Rows from block 4, named by matrix and row number. Rows with one number belong to one channel. Each number is 128 + 24 x the weight over its row's rms, rounded and kept within 0 to 255. All counts start at 0. Numbers have three digits each.
# filt: filter width-3 conv, dilation 16 (model.blocks.4.filt.weight, 256x256x3), inputs 234-255, a 3 kernel for each
# gate: gate width-3 conv, dilation 16 (model.blocks.4.gate.weight, 256x256x3), inputs 234-255, a 3 kernel for each
filt.145:128150150129125125166141172120125053119131097094119086103125108174108170138138104132121126114165088140117138114115085146137163103149106172119135122127117126091064119113153140124151144133130147115121
filt.146:149126157115153127141118170102115113106083147134092128122117147103106115110117119127105144121127146144135144108133108129121158117099133168173150101096180081140121159127160137086124165077137170122134
filt.147:141146117116135100092120133102107123102121136123133172145154148115121106098135117099140142102145114145161093112155162130115136075109115118146088150137103139112121094166101121146110097144123140177116
filt.148:084088174135115162095105069102142181116103143123123123106148115115149131150145099148112135096077139106136129162122159176108076145182126110137109158134140125146153104114153105139157129115129131143179
filt.149:147121135150118119126140088110164145145097146111112151171149120154126146129123134114120150113156167146118163101119110091130111094095154089090132135139119169139134128145118089087106140158154145148178
filt.150:140144148138172101138143091152160091141129139119148155158114133149151181136088119157113113173180139147085163121094117139128155151139104143068129138150142114148121162095134090140156113135108141104142
filt.151:108111136129093130142099114168156119130119136175111169138133140103127108097133154155131134165159084169143118138153130127116135159105088139150101116150135144161133113116160160160142197144118184127145
filt.152:066109121118121114095129140112119103111125084064156118126128136085084096158111104121117115066165106129145148103142148113155135133132163143113119115081100125163153151133121152135155089181085109178120
filt.153:112111114109135139109155122140087114145098108166114163112158101061130116147153156128108097088130119116097095137139113151099117142113164118150114119140092108114157095119116141124133131104152112094141
filt.154:083104079112139128109173151108144115135170172123110144111122159103116093162156139115146179104111126085134100133141134107157144131160145161108154110136115146124148118103148121101108111101119123100121
filt.155:105124111121158111136127146128153112143157145123123145131099130120073106170118134121147123150152167155130133128131157136137151122167151161103148136124121111194130117139090133133113100142152158142134
filt.156:147127135127121163132120118127170116118160169138119176107133105077109095129084073136147114113154109125127091119142179133115113115121138134126125124129164124121168105110158127095154142119138101118136
filt.157:138146127139142129150132133118132120108134119150069112134137115120134118070114163132144158111144181104139121144095158101129141112132113146099119112139149165084116122139121104109122112134164167092150
filt.158:153125114119110109163124114134133141179117099162136095158139142165109108143142158144124149140106133141145142137112099143168097127098100133115167171129121132141131138075135156131086147113171137122164
filt.159:124122136165141131108140103193143105127117169128120129156138177140130139147152151147104132138095176115138139137146132128145124151141134142144146138120133109140157140141115104096109177140128114120150
filt.160:108114110118106157132148174136135108162127114137144168133106174146129152101126121115116103113140064103114131155098117138116127135142101129113147132129170156126113121131137163143131130101112127104108
filt.161:122108091135144125142121128140132137122104168116082128115092070129149131113130125076177135132161134105119122120130175130135136117168151126114110106151118156106129108100110144143114103140138114125149
filt.162:153151088107140120127147142140149171102135100134136129135093106113086139123153112146140191129153112128104086126088159116107131149166139120140144122153165161090128137098144110102111121143140162052159
filt.163:167147153094122120145122122121159145146132128161117165139133134093111154115115153091156140096140130103119125162103070151141109078094132078109130146155152097110102142127150123158116096127146109087103
filt.164:088117118105179134129155164109097139165104111102115110151186124120126157124103142204134121157140146194140155100134136131127088112156104152117120160070132113172122120112130089167122121147143134128149
filt.165:124080110132100141135119170144143160154117113148147147163138169111121135134140128140153179143110141164118136125142149151114159110097118121135179106103186144136141156119164170106123136087140168106114
filt.166:133139105139090111134118082148125157158153161115134139124112128132121154113134161128111135097157130124110108125146109080073106124145128122129169118147134148131119137171156136126136146102060102112122
filt.167:108108139164142121104145122152140142099126133138159113155129138092090128139184120146126139141097113144121119148110157156125121157192114102130112119182128155106109138135073129138133110087111135078135
filt.168:157153153079070120088083143115124141125149154125148177110132108088127125104119161081102149107126082118136142072093144146147163107126133128111126155139123075142161131157107081170134139084078108098119
filt.169:102136156120158158149165147153138162120136175136140146090146156131131103112099121084112108140145135105106126144142143077130145110126164147123117121145143172128134111118145154126123141127156102131147
filt.170:127156150131127135140186107135123147095164169103143063170135151098125141095123142138120159121137122147141123132154127156179155124159123169134137110168119122106112132128162102124138134110158148141143
filt.171:108115151165131134140133123116110132132131121133163125136115152142115123092183147106116114149132130112135115139152129087112124155113115101132127171122118135179176104119086109143115134171113101181132
filt.172:169126143107106097155143116116125157108120150129114121135130182129084106106149129145147142115107139135117145141108139125090158110125076115143129099149144154113115116158146104132138137141119110138108
filt.173:109115104134148119129092099172142147141103114087120130157114118140050101149069115180127124085133104157114090115154112138095118123128128129127136102139108138173096138137116132139127161102108127165075
filt.174:137117139137131111079115099159158094140140134077163125126124142118132138146129131142156090103116129110083108125188114098114125163132160094163083103126146138124081099113105117094093124142148101128119
filt.175:083130141156148091075127150160160129122188119107109131109155143132145148140130139120127147103135125093143097167138116112102129137093115103168154133117133147143145115166127171130109146154120147148098
filt.176:109126168123127185094148140128129109105107142133109137129132112130130121153122119086126099081130106087129094175161126138112132140148116111139099142123177128102128121115131129158107113120159121108106
filt.177:109104091117105107094136134120143158113118120118135129149100104088128113132146103134131135095112147112073109098126088131128085178121126133155137136106084097106144118105089142141112135134138108118141
filt.178:097131132115095184133112174112097118118128152087154168138131109125117131150122121148106120127080126134144107133163173151102161202146145106129128135157105088133153136106105111128073152121148134093113
filt.179:121104121135123173124147153153109132141133148136159140131118075149117132126127163121118134116115153133094125147143172174123084137105150132105140137156113129127123137126139153142131110098147093112164
filt.180:128135157156136134092152118156110140123108132159149134150114156125154128138156092136085137159106127160112100120077152092119142063096124142129093154136163119132123137138104157101165136118131117090124
filt.181:114134126103094147114094146147126118121158104118164087134114125130152159143134150144146084154150072139151146126134133134130164134109127134140136125146122119091152112133116152156159163123103127120121
filt.182:088118088121132120106163145122132110123086115090144136145106125139127111168150121138095105138131110145134081128090127129098068156130102161164127138112144124105141114117105135135123126085097135118097
filt.183:105125115141137108133111103143144142144147112064123096187129140117183128160119092144150163111103111147102148108136127150140113114139111125141172116088161099130095136120126117158106142128125115126126
filt.184:139133119143141128141110126125103087119148115103122101084138109108158093153085120123104145144129177160134110134132125104121141180098081088124138108119106128131115122141125166110147127059155148091111
filt.185:115091091131159097104134111093142107135156094142142101147096094136142119119174131118126099152138130125115077162183127166145131135183080121156120166139119184161138165090102144135105124111118152114118
filt.186:143100140084131123129144112128113125145111126092114163105110121137095155148140133133104104105129133121131161155118132118117099140082149143113110119157131103109112136126150098172153110128110126102149
filt.187:175095151127120106167076147130153051150137105132117121137121091116140139141111129132122102113136118128132083137137125145151143087106122125102098199140134156136110097077138126134100136124122135144166
filt.188:113089166134089125082127120147085069133126135095115102135116079142124151138138123151112097109124138150115114146121116103108121138124156167172121154089095128109118152139129166097162107117126100159150
filt.189:121131159116106128112143105148144163121126151095101123097139171154172136172161113131113090083099098147161110090091111128120119122140101115152095107157119146145160098168125127094129144073101136115141
filt.190:162183132115133128138128146094115123132141116152116149133094116115137114143087089127134071160200158095134120144114144138117096167165094101084116105144125076163150100128117115126129161149093122121130
filt.191:162151144132165107158102137143152114160141088131104093099117113162118147171130121128125087109179134153083112144147145149114138130123120165122131108144147151128110123115128162139141135142136126148110
filt.192:110153167133127134143131145136152142137130167062187123156168108133164092148128128169075141168122117157141176129130116154131163154114176158124129140152103160169162127164121134155170118132140114138181
filt.193:105144111076125144115126135145136143166093159127118120154142116147113122106129121137143093137119142079144121135140153108153141102151156120087131139155105130172158175122141117134126070111103100117177
filt.194:136139143147152171088153159123122143102118126100123158109133099149155153097139111156162133170130141154161159107135121164149111113150160136161121087125112137094145163128142139115103165119118156165102
filt.195:145108110147096144129088136100128077130122102179111166132097076096127094116105091109120102112112123118115162135132129157129107160137141124089120144158110156120113118146141140143157158082104117108164
filt.196:116132150119138116112100120099156109128121151162128147160117069102138120100142066150068098123120141083098133122126145124145129117107126127112101093156103159116136151115161154153155104151127148161117
filt.197:121112099130139069109159139116101140175097154151106140127094143089130125156151130165145122123129105162153168088115097177111159104134113074124118136085145040120130117111129134130146163100111082163141
filt.198:123151159144170103130081164161110100128123156129124136168148126106146118142111116143125092115118155113130159148148125111114136127077091086104078169142175136129156073132116129164130119105121120139164
filt.199:114160138056105103109136124113128118109144163121165127089142130076109092176129124088114131115080121133077093066103136124153186129125092109114154127152105113162169135120159094134130081142117060122110
filt.200:099142149111130092199168134133165144100140126144102132095135113115183109172101110127167146087128151125143108152169103141110118109098130158144130116144162111155113156139149172146143143129086119148111
filt.201:120134098110125166123102160137136148174145147119104099113122130119111078123094152137148149137126150118130126151161100113134144117118151096091101082086154134096195081142125105109127159167179113123127
filt.202:052143128113142068109111150148150176155114149105132157160116120130162132175124132184100117116128147103112116133136120088122173119109102135091144099162155135112133194163120143136132152106115130132113
filt.203:134186129122138108118086113166150110100162120137103109158134137110177150149093090124160111133104168145115137090166124123128154123136153130124184129131116115119093079140128116104168124093109116169127
filt.204:111143175132134132120142172096111112137101094131103183123147107137145103153158173125139072116156156095128162130126105107154127130103182123152141133132138115148138083143119105160156151147148110116110
filt.205:156123107138123115101184094113144128153127127175144112095162114179149114140147139071126113113119129095130127088131154135136112108135153056148141152084101157119122129124091148127067100141152115129122
filt.206:144141153126122108141122118125102131115112154119133158120106107061131166149137159193152115149132172121120073149157120153103131199171142111178107116115120158106156113153091143178115169158127142159137
filt.207:119139119106170115119142119123114119118086127124153138126162156110113145105142148128120149106150142105122117124125068156158154097122157127163100147157148124142123119137117156147135095122143114115159
filt.208:144111151116121116138116101126133152116092122113130082142127108112111125148149116141115176134126115106124083107124111138114112155113122146157114114122097135138126110114130137079068118133137088130104
filt.209:142147127142091172178178142124130145176134096124140119099159126143132123142152102135145137103137120102170123145165141131109142111107145142189098142138145139156136132154130116155128119119145112128113
filt.210:107155104124120096124163122144095112122144100091123129168103083152158132116135143100177125115148166139173086098096092117124183107117115154131107142110095130110123142131065140139125126131186172157127
filt.211:121120105102123128122140109123173164093152109121167143115087132112147107172186172116175159124160125125135143134122123175135106129129130125177153092172124096126101118175104113153110098145130102129125
filt.212:105146143150140136194170156127075132112113124138127098108143102159100145157128170157092137192100109137109142175140125136139152095128100112090097113103153129096129107121141129140135161096160148084145
filt.213:106096112134149117096117193137111126106129146149135130132108075103181104136137163152120139094098157116103121135141131108112108138109126128142122102134119095147139120083116108131107118089157110132102
filt.214:146140122155112132149151124139111135128120129129153172159137146171138134134119123114152142146145123154106159171121121136118179080115104122144147140175126127116087164119162124103107144129115160126153
filt.215:155132130144140136131119149132173097108093107131144142173115116142069079118098118070124134174117131163085123151148106139108143123116145083119125154145084109158150137151110137162109147111134141131117
filt.216:098110094118107097151150162154144132177122147106130098135114128166132148149131133151118155146114159109127147150164111085097163113132122111097161133143104142151119172139106121070126139123101153090094
filt.217:062065113123159168164096137156115156153137114122106165156148078172141109130141163089155148153139132152147130126135148126097090171139157110105140100132160146119118140154112106143114098091184109116134
filt.218:167156125150150158138158149126132138111139144138147093128154119134118130127072140129080131154153106135103118139140129128139137139085136098114132140110130106126141119085109129150128175150146131109124
filt.219:117150160097140135159091112126105088139169154111093181142153136159094115124084066124119138166092150133087102114099138106130129151128131167079120108125130114157125129165166126128142120122157150105157
filt.220:163135096133166100141092102137176114157167092120122062123159120173103108196113104172130115162128098122133120115173105112123138141133126177108167138151112108148157160131099110122151145112144161135124
filt.221:101070125123135203092127148136164119114130114114112131116149127146124102146138167114112180076057147161123137122092161113146099145138147127105153150096100152171163111096073129077122119126141175127120
filt.222:132123110145131118132117110109110107154106109187115105131090168111075104131139111126136117117121147109124133162138144135096105143143094144110152100104113184101154102127140113138157089126121154090137
filt.223:138073128159089119116150118113122130061134136130153151139110157095123093147121122101158119087135121105125144082113114133141111130077097128161070137147116157101107126135135134078103160136144121108158
filt.224:186146124101125090106172114141150148120098143149139114134140123118119134122167088133134155113104127143129103138134101144111165107131078126180096131134106093123098102146167139103142132120142139119133
filt.225:141112129166156122120132163137135156137130148139143140123136131153153136108122123146120147117158152129138140115139107091139137114089130132098103133151120137108111147153129140114167100095141087132120
filt.226:067116128165124090149136128132147125127132122128086103095150100096090116127164111115173111094149108110113125140138084111140145107129167111134127112125074085097122142144137124135147162161170129139176
filt.227:148145119091105143097088143127142102148117130139129136131155128130127147090087127109140135108113162125155167100103111130111107138126121080175098104140139125101097107207144117153160053120138125144128
filt.228:126143116142143140158139115100126112115133146154148124115159151128137109160125092147108126157078085139125124097067119145142099123139100166111144128112116157132174116120164089143172092119100117160136
filt.229:119169143116129078155101140117135052139134120120168133092126101121099100136108115122118100150141101125107133139099106114152118141153145138105121130135101110121157111173127119109096108149131098107155
filt.230:156142129129138163091126133157171174152115141134095110119119141123141099166126137136126150110153124142124201108139129108134147117115152083161143149138158108191131143164142124144158170132158138164185
filt.231:120130142110157151138163137146119105133148106135117144149149120125127151117168111101127095090171111111155127150132124153125146126132132142116136117104119150111144125079116125117098148112112148128142
filt.232:108172116123114123137103138134100140142157085148132124136127141132125120127106158144144146117117095145114188182149102116113143133143147087118184103121143158106144135135103129133132127132114181119122
filt.233:188139118134098106144143138130133117132137104140165067110108157064157120082117174143125138152186105112144182157125098134136175112121125101124098100152107165111096131143131116143101174132118144143126
filt.234:142153111110145113088127105097141134082111139119125147130135072134136120120108114149134094159167150092142092142135127090126091082104106149131132095115140122152114154154115085095127152124125172139105
filt.235:129111114112142141166197121144160098156153083138150110152162105100138106127113136156173148133145109103174130174142138138149126164142089159127152112119133118135101152107120122133093167120153147114092
filt.236:087074108136105161149149120128130159099153165168127146139115153123115130114121125093138146092117103130168168132131157126091119125123110141113129095139126159117121140113120150143146064151119088177121
filt.237:115120113153152115148104085120140147143125119141118142114121115121139113134153133117115142129142117139131078131146101129111153141123154101158115135146103111178128083139136112136106145078131072111100
filt.238:121104107114149109136089127139122113147147089156177121158136160179133130132124108136094103154133104174119128107139142185116107122103155152155134180137124124089165182105119147153113112124087156135134
filt.239:125133120132146134162106111117142126129152172110164113140105149133124118128122129122151145113156131122158162113097162127126133111115102135106166164151196111093126124132167148088155130161103123131174
gate.145:122101153127137164130141130113130120099116132097138127108129126092108105152165102124112083146102116141106121125151116133118117120060109136147076102107115132164149113127132108114140125066112161134111
gate.146:116138118161119089154131127105109085123145142130122135086143141131106149127110120153143122136138098176102145146146107125103132147114118101124149143128095177117133127152119140157164138093105132122143
gate.147:155146157107180123130098137102165127133140134112104096132150111155125147196112111160157122116140129113124100127180173184101113168149113109114109145119128096189104096126114112176128133141111148137107
gate.148:157164143112103092100131141066100120131112145097130143105133103176114145087134123119147126130142123117122121084089081112133120094107118100108116090146102112119086100100095105161145121209121156149090
gate.149:101107117136115152099132094178086150126090130146105103110107159145099159119074125133124139149133136098130157132117133113136109111130097119110122156116137160091142134156170171099122133099119111097129
gate.150:098169144111092166128170121120126119092137155090139134109141128128118089131143168150131131132114164141091118146122160115157130086104148132089134135123117138167150149125149153061137064107163093079159
gate.151:145124117146138139135129151106117086107167104117116098164136125154129158146098161149117125105141061137130166145146143135117133122131113135160130115167129162135126122145116097127141150097159113140179
gate.152:148118168152101153098101099136110130085106190092101113125118123111124153175112107125129140140108145141115153132094095114137170126139110119099102133138103137112121125119119117096107131128151103135161
gate.153:123104134145151174102097151108167101152153100139130124144116145124116135129132118104126138141141148140126153109143167166137064145099108103139137149129132098124133109083100119154116131129109126164095
gate.154:080127128133101106133155118134133132134124141151118121135139126143145109145164079157114102088134072129120100137127108104081088125125098136129097107123066138122112107134150122112120090118088096090101
gate.155:085105068167188144116144098167162096086131109137138135142149165106146162171148098158095133138150141173126141152149106099094150086157101122151098165111129125111149174084108120144161140148101149138126
gate.156:125128102145122161167127113113171149122115098140122116147127131117110156107128136107099126128119149112131154125164103129124108134133140130130111126162135116103111128151158153105135118121110071083145
gate.157:143110134140123128162121142174137127121160142110139125138127162135141125142158120118137137122179080125161133133175114093122130158165115107159135156148116134150116111151148090123153135136118078156141
gate.158:168123125158116145143138148136157143174106170135120150137128127099137152106109115187156121139157154152142123154130106139130115128103107110166134147103119165130160136120104126148177171159113174147109
gate.159:130142177156148150115165148105129188068170152105148188136161145158119089141144074130138103167132151180138118119156160138152096130137109122101132108143107109109103152108141122127192120107160137115168
gate.160:090132173141116144127088166152117155123129168116119117110132096195124185140081125155106172119154125175118139091107157110129124088141181161099124105116159097074093125157139121165122087138129104135115
gate.161:140159132150110138115133147130130160080118090086055089131131133120173095137124127068117136114108116136111124154126122144136134103133129140127099149132161123097152132137108130130101089079166118102096
gate.162:175068177148121145115107084132110137130094119110117131178098143119134132115128126095173169149124142106141129109129123142080102136124131129174131156137132099106143177152177141109173119124146121160180
gate.163:069097070125134103135125146128111128142157094119150131112098127174084142127143094117127147120133124133124119082129100093094107115150091121097120128102105127134099178095128105079113113151098140135136
gate.164:119150151104120111150147134106103114156095093118105121131137143130097127139134118129095148167102130175108115141108148166085080121095123106141122114095084141172146144159176113116177111160146123118174
gate.165:129119090147104140147177106142129103168138094117151102123102127138125170110124121117120135128132127114115152132121130107090100079129109125139121172152106153214147162070158137084122129099115101121151
gate.166:107104120128080163104096120155144107105100112130125083145113120130064146133166103118127163134105152148086133098131109173086096113098147111165157112126118149098150099115132128099121131099150116131163
gate.167:150136165144083158146109124125151170162084121129138130136111133161113101098143091079116140128117142121100151138111150123109117084108091086148128134158097121123136169184143129149113104107098096084146
gate.168:134130169131117105136103092165152118142126124157159143139109190123124148116121130089128105163157107119101170151122113153099153107156113146128149169084173144105071157161148119156149150130096125117121
gate.169:153112134120149145165108141145178112142128109108128110086128123136173133180138135139141096156122140124104153138105143115116141107172145117153114116124107097146099090130127166147129116114117109177135
gate.170:134141147124158166175107125115172155158136128092132135151082167132143202122117076104122161159099154128084167105130174115126124164140164155126167156125128173127153142148182099112154103154129121115160
gate.171:118095142142155146141158082141104068136174123142137121129174162138158105109143152159114138121154105133203146136145155122180133110143116134123152151134163139114119146154105111160153138130121097152114
gate.172:157193131149175102109125101110159112112131109123142100145097155103066112157127147114115106132127115112096152124120134124146078115187144148141172119139159150171128141115161129125156102156103119122117
gate.173:086153086121117156086138157117144135139135117125116138131161159098123100162140140137155139116145176149078109128098125126140147124110150125103111150116155094096129189117078126157133121133152158125161
gate.174:093134126088123130119124089100076148130120103138125095092094168100124131122125089091116132127133181093070176130103142078130067097132102109083113115075087110124127116099139129107102093154133108123136
gate.175:139166122120111133117138104136163165144154181091158147088157120132123138150132152178116159104079147129118143110123158139167126122140121109111122136134128122186094140182161094088131116157107093137116
gate.176:111148080140164143103103122098135122115143138120109120110147110113133188126154105136175159102121136135108134118172164141133097174105138090126123163144163140124112093073144119152167097136150118077109
gate.177:141087105119140135123105150166137159149121138127109133102121157114151115093165133105135138124098135133143113137112168084141098121135153132126162137071128139134154131134172108108138100159154126137127
gate.178:108115118149107070101108167139195082134168192143162131120178140123088155147159122119168127154132122121133163118165101141117125162132171089174137122167112167134148142112121132128118122151111145128125
gate.179:133112091164126130102119111172162127098159061146127150089131130112153141129093109141158095180126123132120107132155149129113140099099125105073091130104078111115107130087096128167108140086106126154134
gate.180:102105140105139099165191150120124117173132093100148114127094100101087126150151082161131127133133127106150122129123066082126130138158140145142122129151138123131130128094124105099139117153116124117119
gate.181:111114118126084144135112168095092094128092152123137126100131099125140124143131161109118142126103116156172164100087147157129137086125113175104115127161121101135147106147177127145125148128105150131134
gate.182:090109143134135117159137090136148155142118082107094111162150113132198113166120135164125106101131097165156133090124144137154116156130131077144110124118105137110134126135146128141128118120116119131145
gate.183:077093116154151136138097085113080151131117136115097153125123127120130100150166157137116148101107121141103121215124134107110117149107108131143156143135139148114139149115137155138131123143121136149126
gate.184:109132159179106151139130114175131117135150107115155126140118081118157157127104140162132142124128129172152181133111105104105095142121116167089118090092108089138069120113121132124133112111153121135126
gate.185:140107122168132139144122134119115134146139133123095188103109171104121076141143146108126169149095157146113147161148126122161179094140122126118142154110174130173157096118117125100145144139117114130163
gate.186:128103135129128148118107120127129092088143165117122141175137126125142124146111043162077120126096121168105096142107120123126139113101134118106122133115113118080118180131114133118113125104097155113108
gate.187:120106120141127179110066112112103133090124121151168098125131113154143138149157153112123104127131146101122147122083113149138121108145115108123166144140169119102128100117143140127142137089105096137106
gate.188:150117126157141117147128091146135143132137126140174118108123134131113105123140149107103144123154118149143121140091085124123110164090094116134118116116112131131106095121134171118114124131097112124104
gate.189:132128137146139143128154133109173103082154145106163111141135108147087140143124160156152103142129137113118137110150096112123167130114191118110086123106104158155118100113119150131130140165130072077142
gate.190:157164159109119132114139127111118120122155139097121168123130137161110145142193141113139117163132135114114099114115178153166095144128140129131103113142154123165143139135143126145118098154108120117080
gate.191:104140113157114114143148141156115097100121120161170109105140098124194160141105161131125160125181134110131130126116164106114119160124140143153125184097096104105126077109116138136137149128100140139124
gate.192:141108141123123108106156132188117121136113164117108100117107162126143169159124124143108140155136148107165115147103164144092184139178149082092132113110174119104133123086154120133115136135135115112142
gate.193:119112120149118143123130143132121148137102171112136127145081151076138067135121127133115143135103173157100140092094127138109143128160109084134110125102152157130131126094124127130142133121141122118097
gate.194:134134103092123116161121136135092093175107151110135129126143098156130128127125158133116126115122132090144113106125103137134157100143139156129115131188155134136148140128119090123094152140097137176142
gate.195:100120115108145111149130155141145157153109117096128117177107094115163113118127161101101141137121093115122092135101158106132112084133130179092161104094114160142184194098082125104111110092120184087133
gate.196:127123164140145139160106150114121126152121125154154123114149139118134105120109166131090146135076117110130149120085104118109178129143195108106164115122125118133166186137146110134116110140120097134098
gate.197:154110108136110132128119090117159117141138159095123115152168126122164152103097137180111148128111126132109129143133144118119133122144164147124157136076162098159107158134105153145129124074129118122121
gate.198:158117132140079120117136094164095104160117126110112124142117122155135111148074099132112098113094143121120094157108136150106146136121087107119128126102108155111123118127138106099151142111114120129150
gate.199:115154144102109113090139143082119160125158123155146164086133092101132097145182122090144146078142120118147077082122119162116132156140158093159113082139102121087149090160160123115128118151152116125136
gate.200:158139082107105079142108096160146147132148109153165105123110125102103112095180137118126152111115112133090153128112094091110102103127114179121086128125113137104111137101113191130134125149108140147137
gate.201:082155133169125127084167127141119123194084158122128077114152118146130100148139135146124154131121109128136078111101108067127108138132099125146091125155147081130117150150155113112120102096117146063127
gate.202:076082156157148124119142146121094112120136097132099121126096141178169153121119111103147090099157122144134130131171119108115132124122131122146125092121103136127117170150175198167126132154124174131127
gate.203:088127085177127111152079170129098147153151122137120118135123120149146103158136161117102145108134075160148164153128153140104133097100155118108185118123155105137136130112147131116119139113137150122123
gate.204:111103160118147118199109189154123148128132169159146179159147166082164166124102149173128144146131162142109113156107194124087160112123149127140155111110143113126117132140120160142114116105133111125113
gate.205:137126114166113079146133081165134129129182097148155104102129110124112093106136120151103116132141106130096143156125062161096104134141118129134124136141135130129138128133086171158141126117142149143149
gate.206:121128122150152124116134140128122139170112159135155113126088155099163093141143129107154135155130129108113124138150171122096103076121099082123121126131148135113141104118113127099113108109089118131120
gate.207:078128110134165149151130150180097127137163148113168093140121153129129135117161123148153116099159061157136122152151156057119151110090149147179113119130127086169110150152160133120153103110105122144092
gate.208:120148091098135108146144155112113100154101136137139152124104108089143116151133134139114117098138128125118132196103134079121118130154134172112111097142103116135146120153132159132114149117106144164106
gate.209:130129153154120118065116109108147142110139104115158105125154144090122156098143084091121127100103097148121152118119157156119115157137126061121142120100103145133171145132122105121135125117128130120142
gate.210:125072158151147124113134116123131153129119101105139137110132095140124144121112101148128121162088141125119123175145116114099161165109108109121159147073147175116127128104104160096163150082166122115145
gate.211:153138087120112138165148161136087098191099105122148099152105107111128148149129161131132135121131108151110155166101085125123131141122145153124090183154102106148110140123143077086057130153127089148126
gate.212:119151125153111115152095125168172080138079149150163107102098118150119139160084121153116143144148155135088131134119131091132116117112150139128120137128127114138091159134146140145147146092106153102127
gate.213:140124162104123155144129114130152167130081095111131156110091136093102116121129167083149123112164110113124142123165132135122123130142122142120143141104164165139127129110181130121100105137080091149138
gate.214:129138118160127149119109086098115121169089112151112134129144121124115099140122136146126137120173133124082132152152122097105144129112164107114107113114145133133134129104103104066121124159125118117128
gate.215:170108116116144156119120143096108137118125133097092153099106140134133114128094109170121126104117140120117140111136115146121122162133186115140128106103176122118132138134136081110128103121105101096117
gate.216:128117095130156109141142112121126102126160076151091136129135141130146148136140105123106119143114094128143120141133098113067162144119121174120154151141150153137139169127117130113078135104132103086126
gate.217:161116126156143117129125102099116160162093103180102109134122142123138108161175158120153184109114109130108133165119130097091057119125141154139139131100131112124172140145107128091121124164094109155116
gate.218:099156153159138130135185118132134117162165088142134137103114131115076125139139135123145120154110153154150126100092132069128104165137113131144114154112132136131134103150101101121131127107083076143092
gate.219:184144113126096144093141123144090142139133123112123108118138130152088146106135119103138137146111100102119132107126156133128081127126116108117083100139111135164145102125115103100151092122175056100158
gate.220:133167139123127126137119088156111138137095171126177134181152133126105094197124150120117178121130115165120066143163119134142165130129131126129092168142130118115112124146084146110123105108090113136126
gate.221:103114131134143162074136141111150124084156118112083099108112152121145118152138154103125161098127118153145168109113113145047137109096089083138131088121133074140122041123146144125124116158105112119121
gate.222:152135114120100098104149127101071121118148226154139161124129122135140142127129138133076173157107167120129127121076125086137138124158098110099118097150166105171180142128145116143136113095130159147135
gate.223:102097100135135082131164140158144095149147119145138104145153169095130135135129173112132111120072118155159164143086140151119133069122103118139119098099103133159122147158140145135086087121127142202098
gate.224:129125094138104113114120119128169151105100125089138106148115090105162142121146134145117126163145100139126122160155151155089094113104112150169110056097097123143117135117120173113169112131095161114097
gate.225:158166125139141110117135125128102111126119145112095131092099109142156118110154159121133159105145130127170115102124111138137137158095139148126127164117133155112141110163150135112102134139138137141111
gate.226:146144158182114145116126107138133095127103081175113093116094105073079149097104125125117141114149125076101131160135122105100061104107121149150109133116107116114078125091145173102127160108114111108129
gate.227:103124143168149171127087139129125137088131136113138165150143105148111144127113146138103128103150188108159149126154136114158151116130138113128114080100136116120135133120115143128153133122145148111162
gate.228:162124110118077146147129144128142124145143125123111121138125165148114142137164185093146151125117109131155143121111120149107097106129093123131155126120118124092104123132115152127166115134114084101100
gate.229:127157116142125146154111149122126151110133154140149132118146161106156099137140126128128131150163110151166149134136118164072084127146103142152124150113122124110153175132143117134138151102139143124102
gate.230:108111094137174136110128130113149186129067155125148146157129142124102154088111153131189144131160150142138140130173162148103097123130126083145179138135104146156155129138143130158176069156121136150155
gate.231:140114141161075139152148133185102133148114151124098124126122128115164140151127108179129155147174089114118129162104143061124118121145119153111118126109126127160119138102151130096157150132142129117142
gate.232:149115156133103133104115113090108136062093100138173148121101144127109154119097147102065135130103132122112129107125190176165124162141099119117171096123111116171133152097149145116127107134142090118127
gate.233:165126103144127132119157108104091113089110092092140137146148158121134121121120112131110121114138124133125065131118115139134084151111102124157115103130149140105146104141126114149105112123145111103174
gate.234:144134131170152117136142102097150112077174118105105107128117144168130127143124108116135137116123135115098141127166131120122114124155140116117162115123122126068085147160138178099150141204104119115112
gate.235:119092144086106116096109141159123119131112111132119161121137166149126200115129130113114113132131080124117130118145123085094148100128162140145121084131111141149172136155104123127181083132133113181191
gate.236:090125126139143106122126138151130141084159116098149087127175170117156197125121156111089135129132087131144171124104155134102122138066113128097138159160132126134115117149174077137173157097103105116099
gate.237:077132109162144108168125119141121076152072105141106099164115125117158114141110165134160114104119179167143146154146093090166125112085157172142122119139095137125088140119082163121096128111118142159157
gate.238:100113163172142164143183127118122181088123140112160112121108097129082139172123118144139184152148156135125157132137158096074105121147137188121142168115163119142135099106137123069085102153129076185099
gate.239:131165108158123122106142107169105106153069114148115127139126110104119126158143124161132116147142130131087121181120125101126132114104143135137119101139099120136048142122137174128158170125116125093105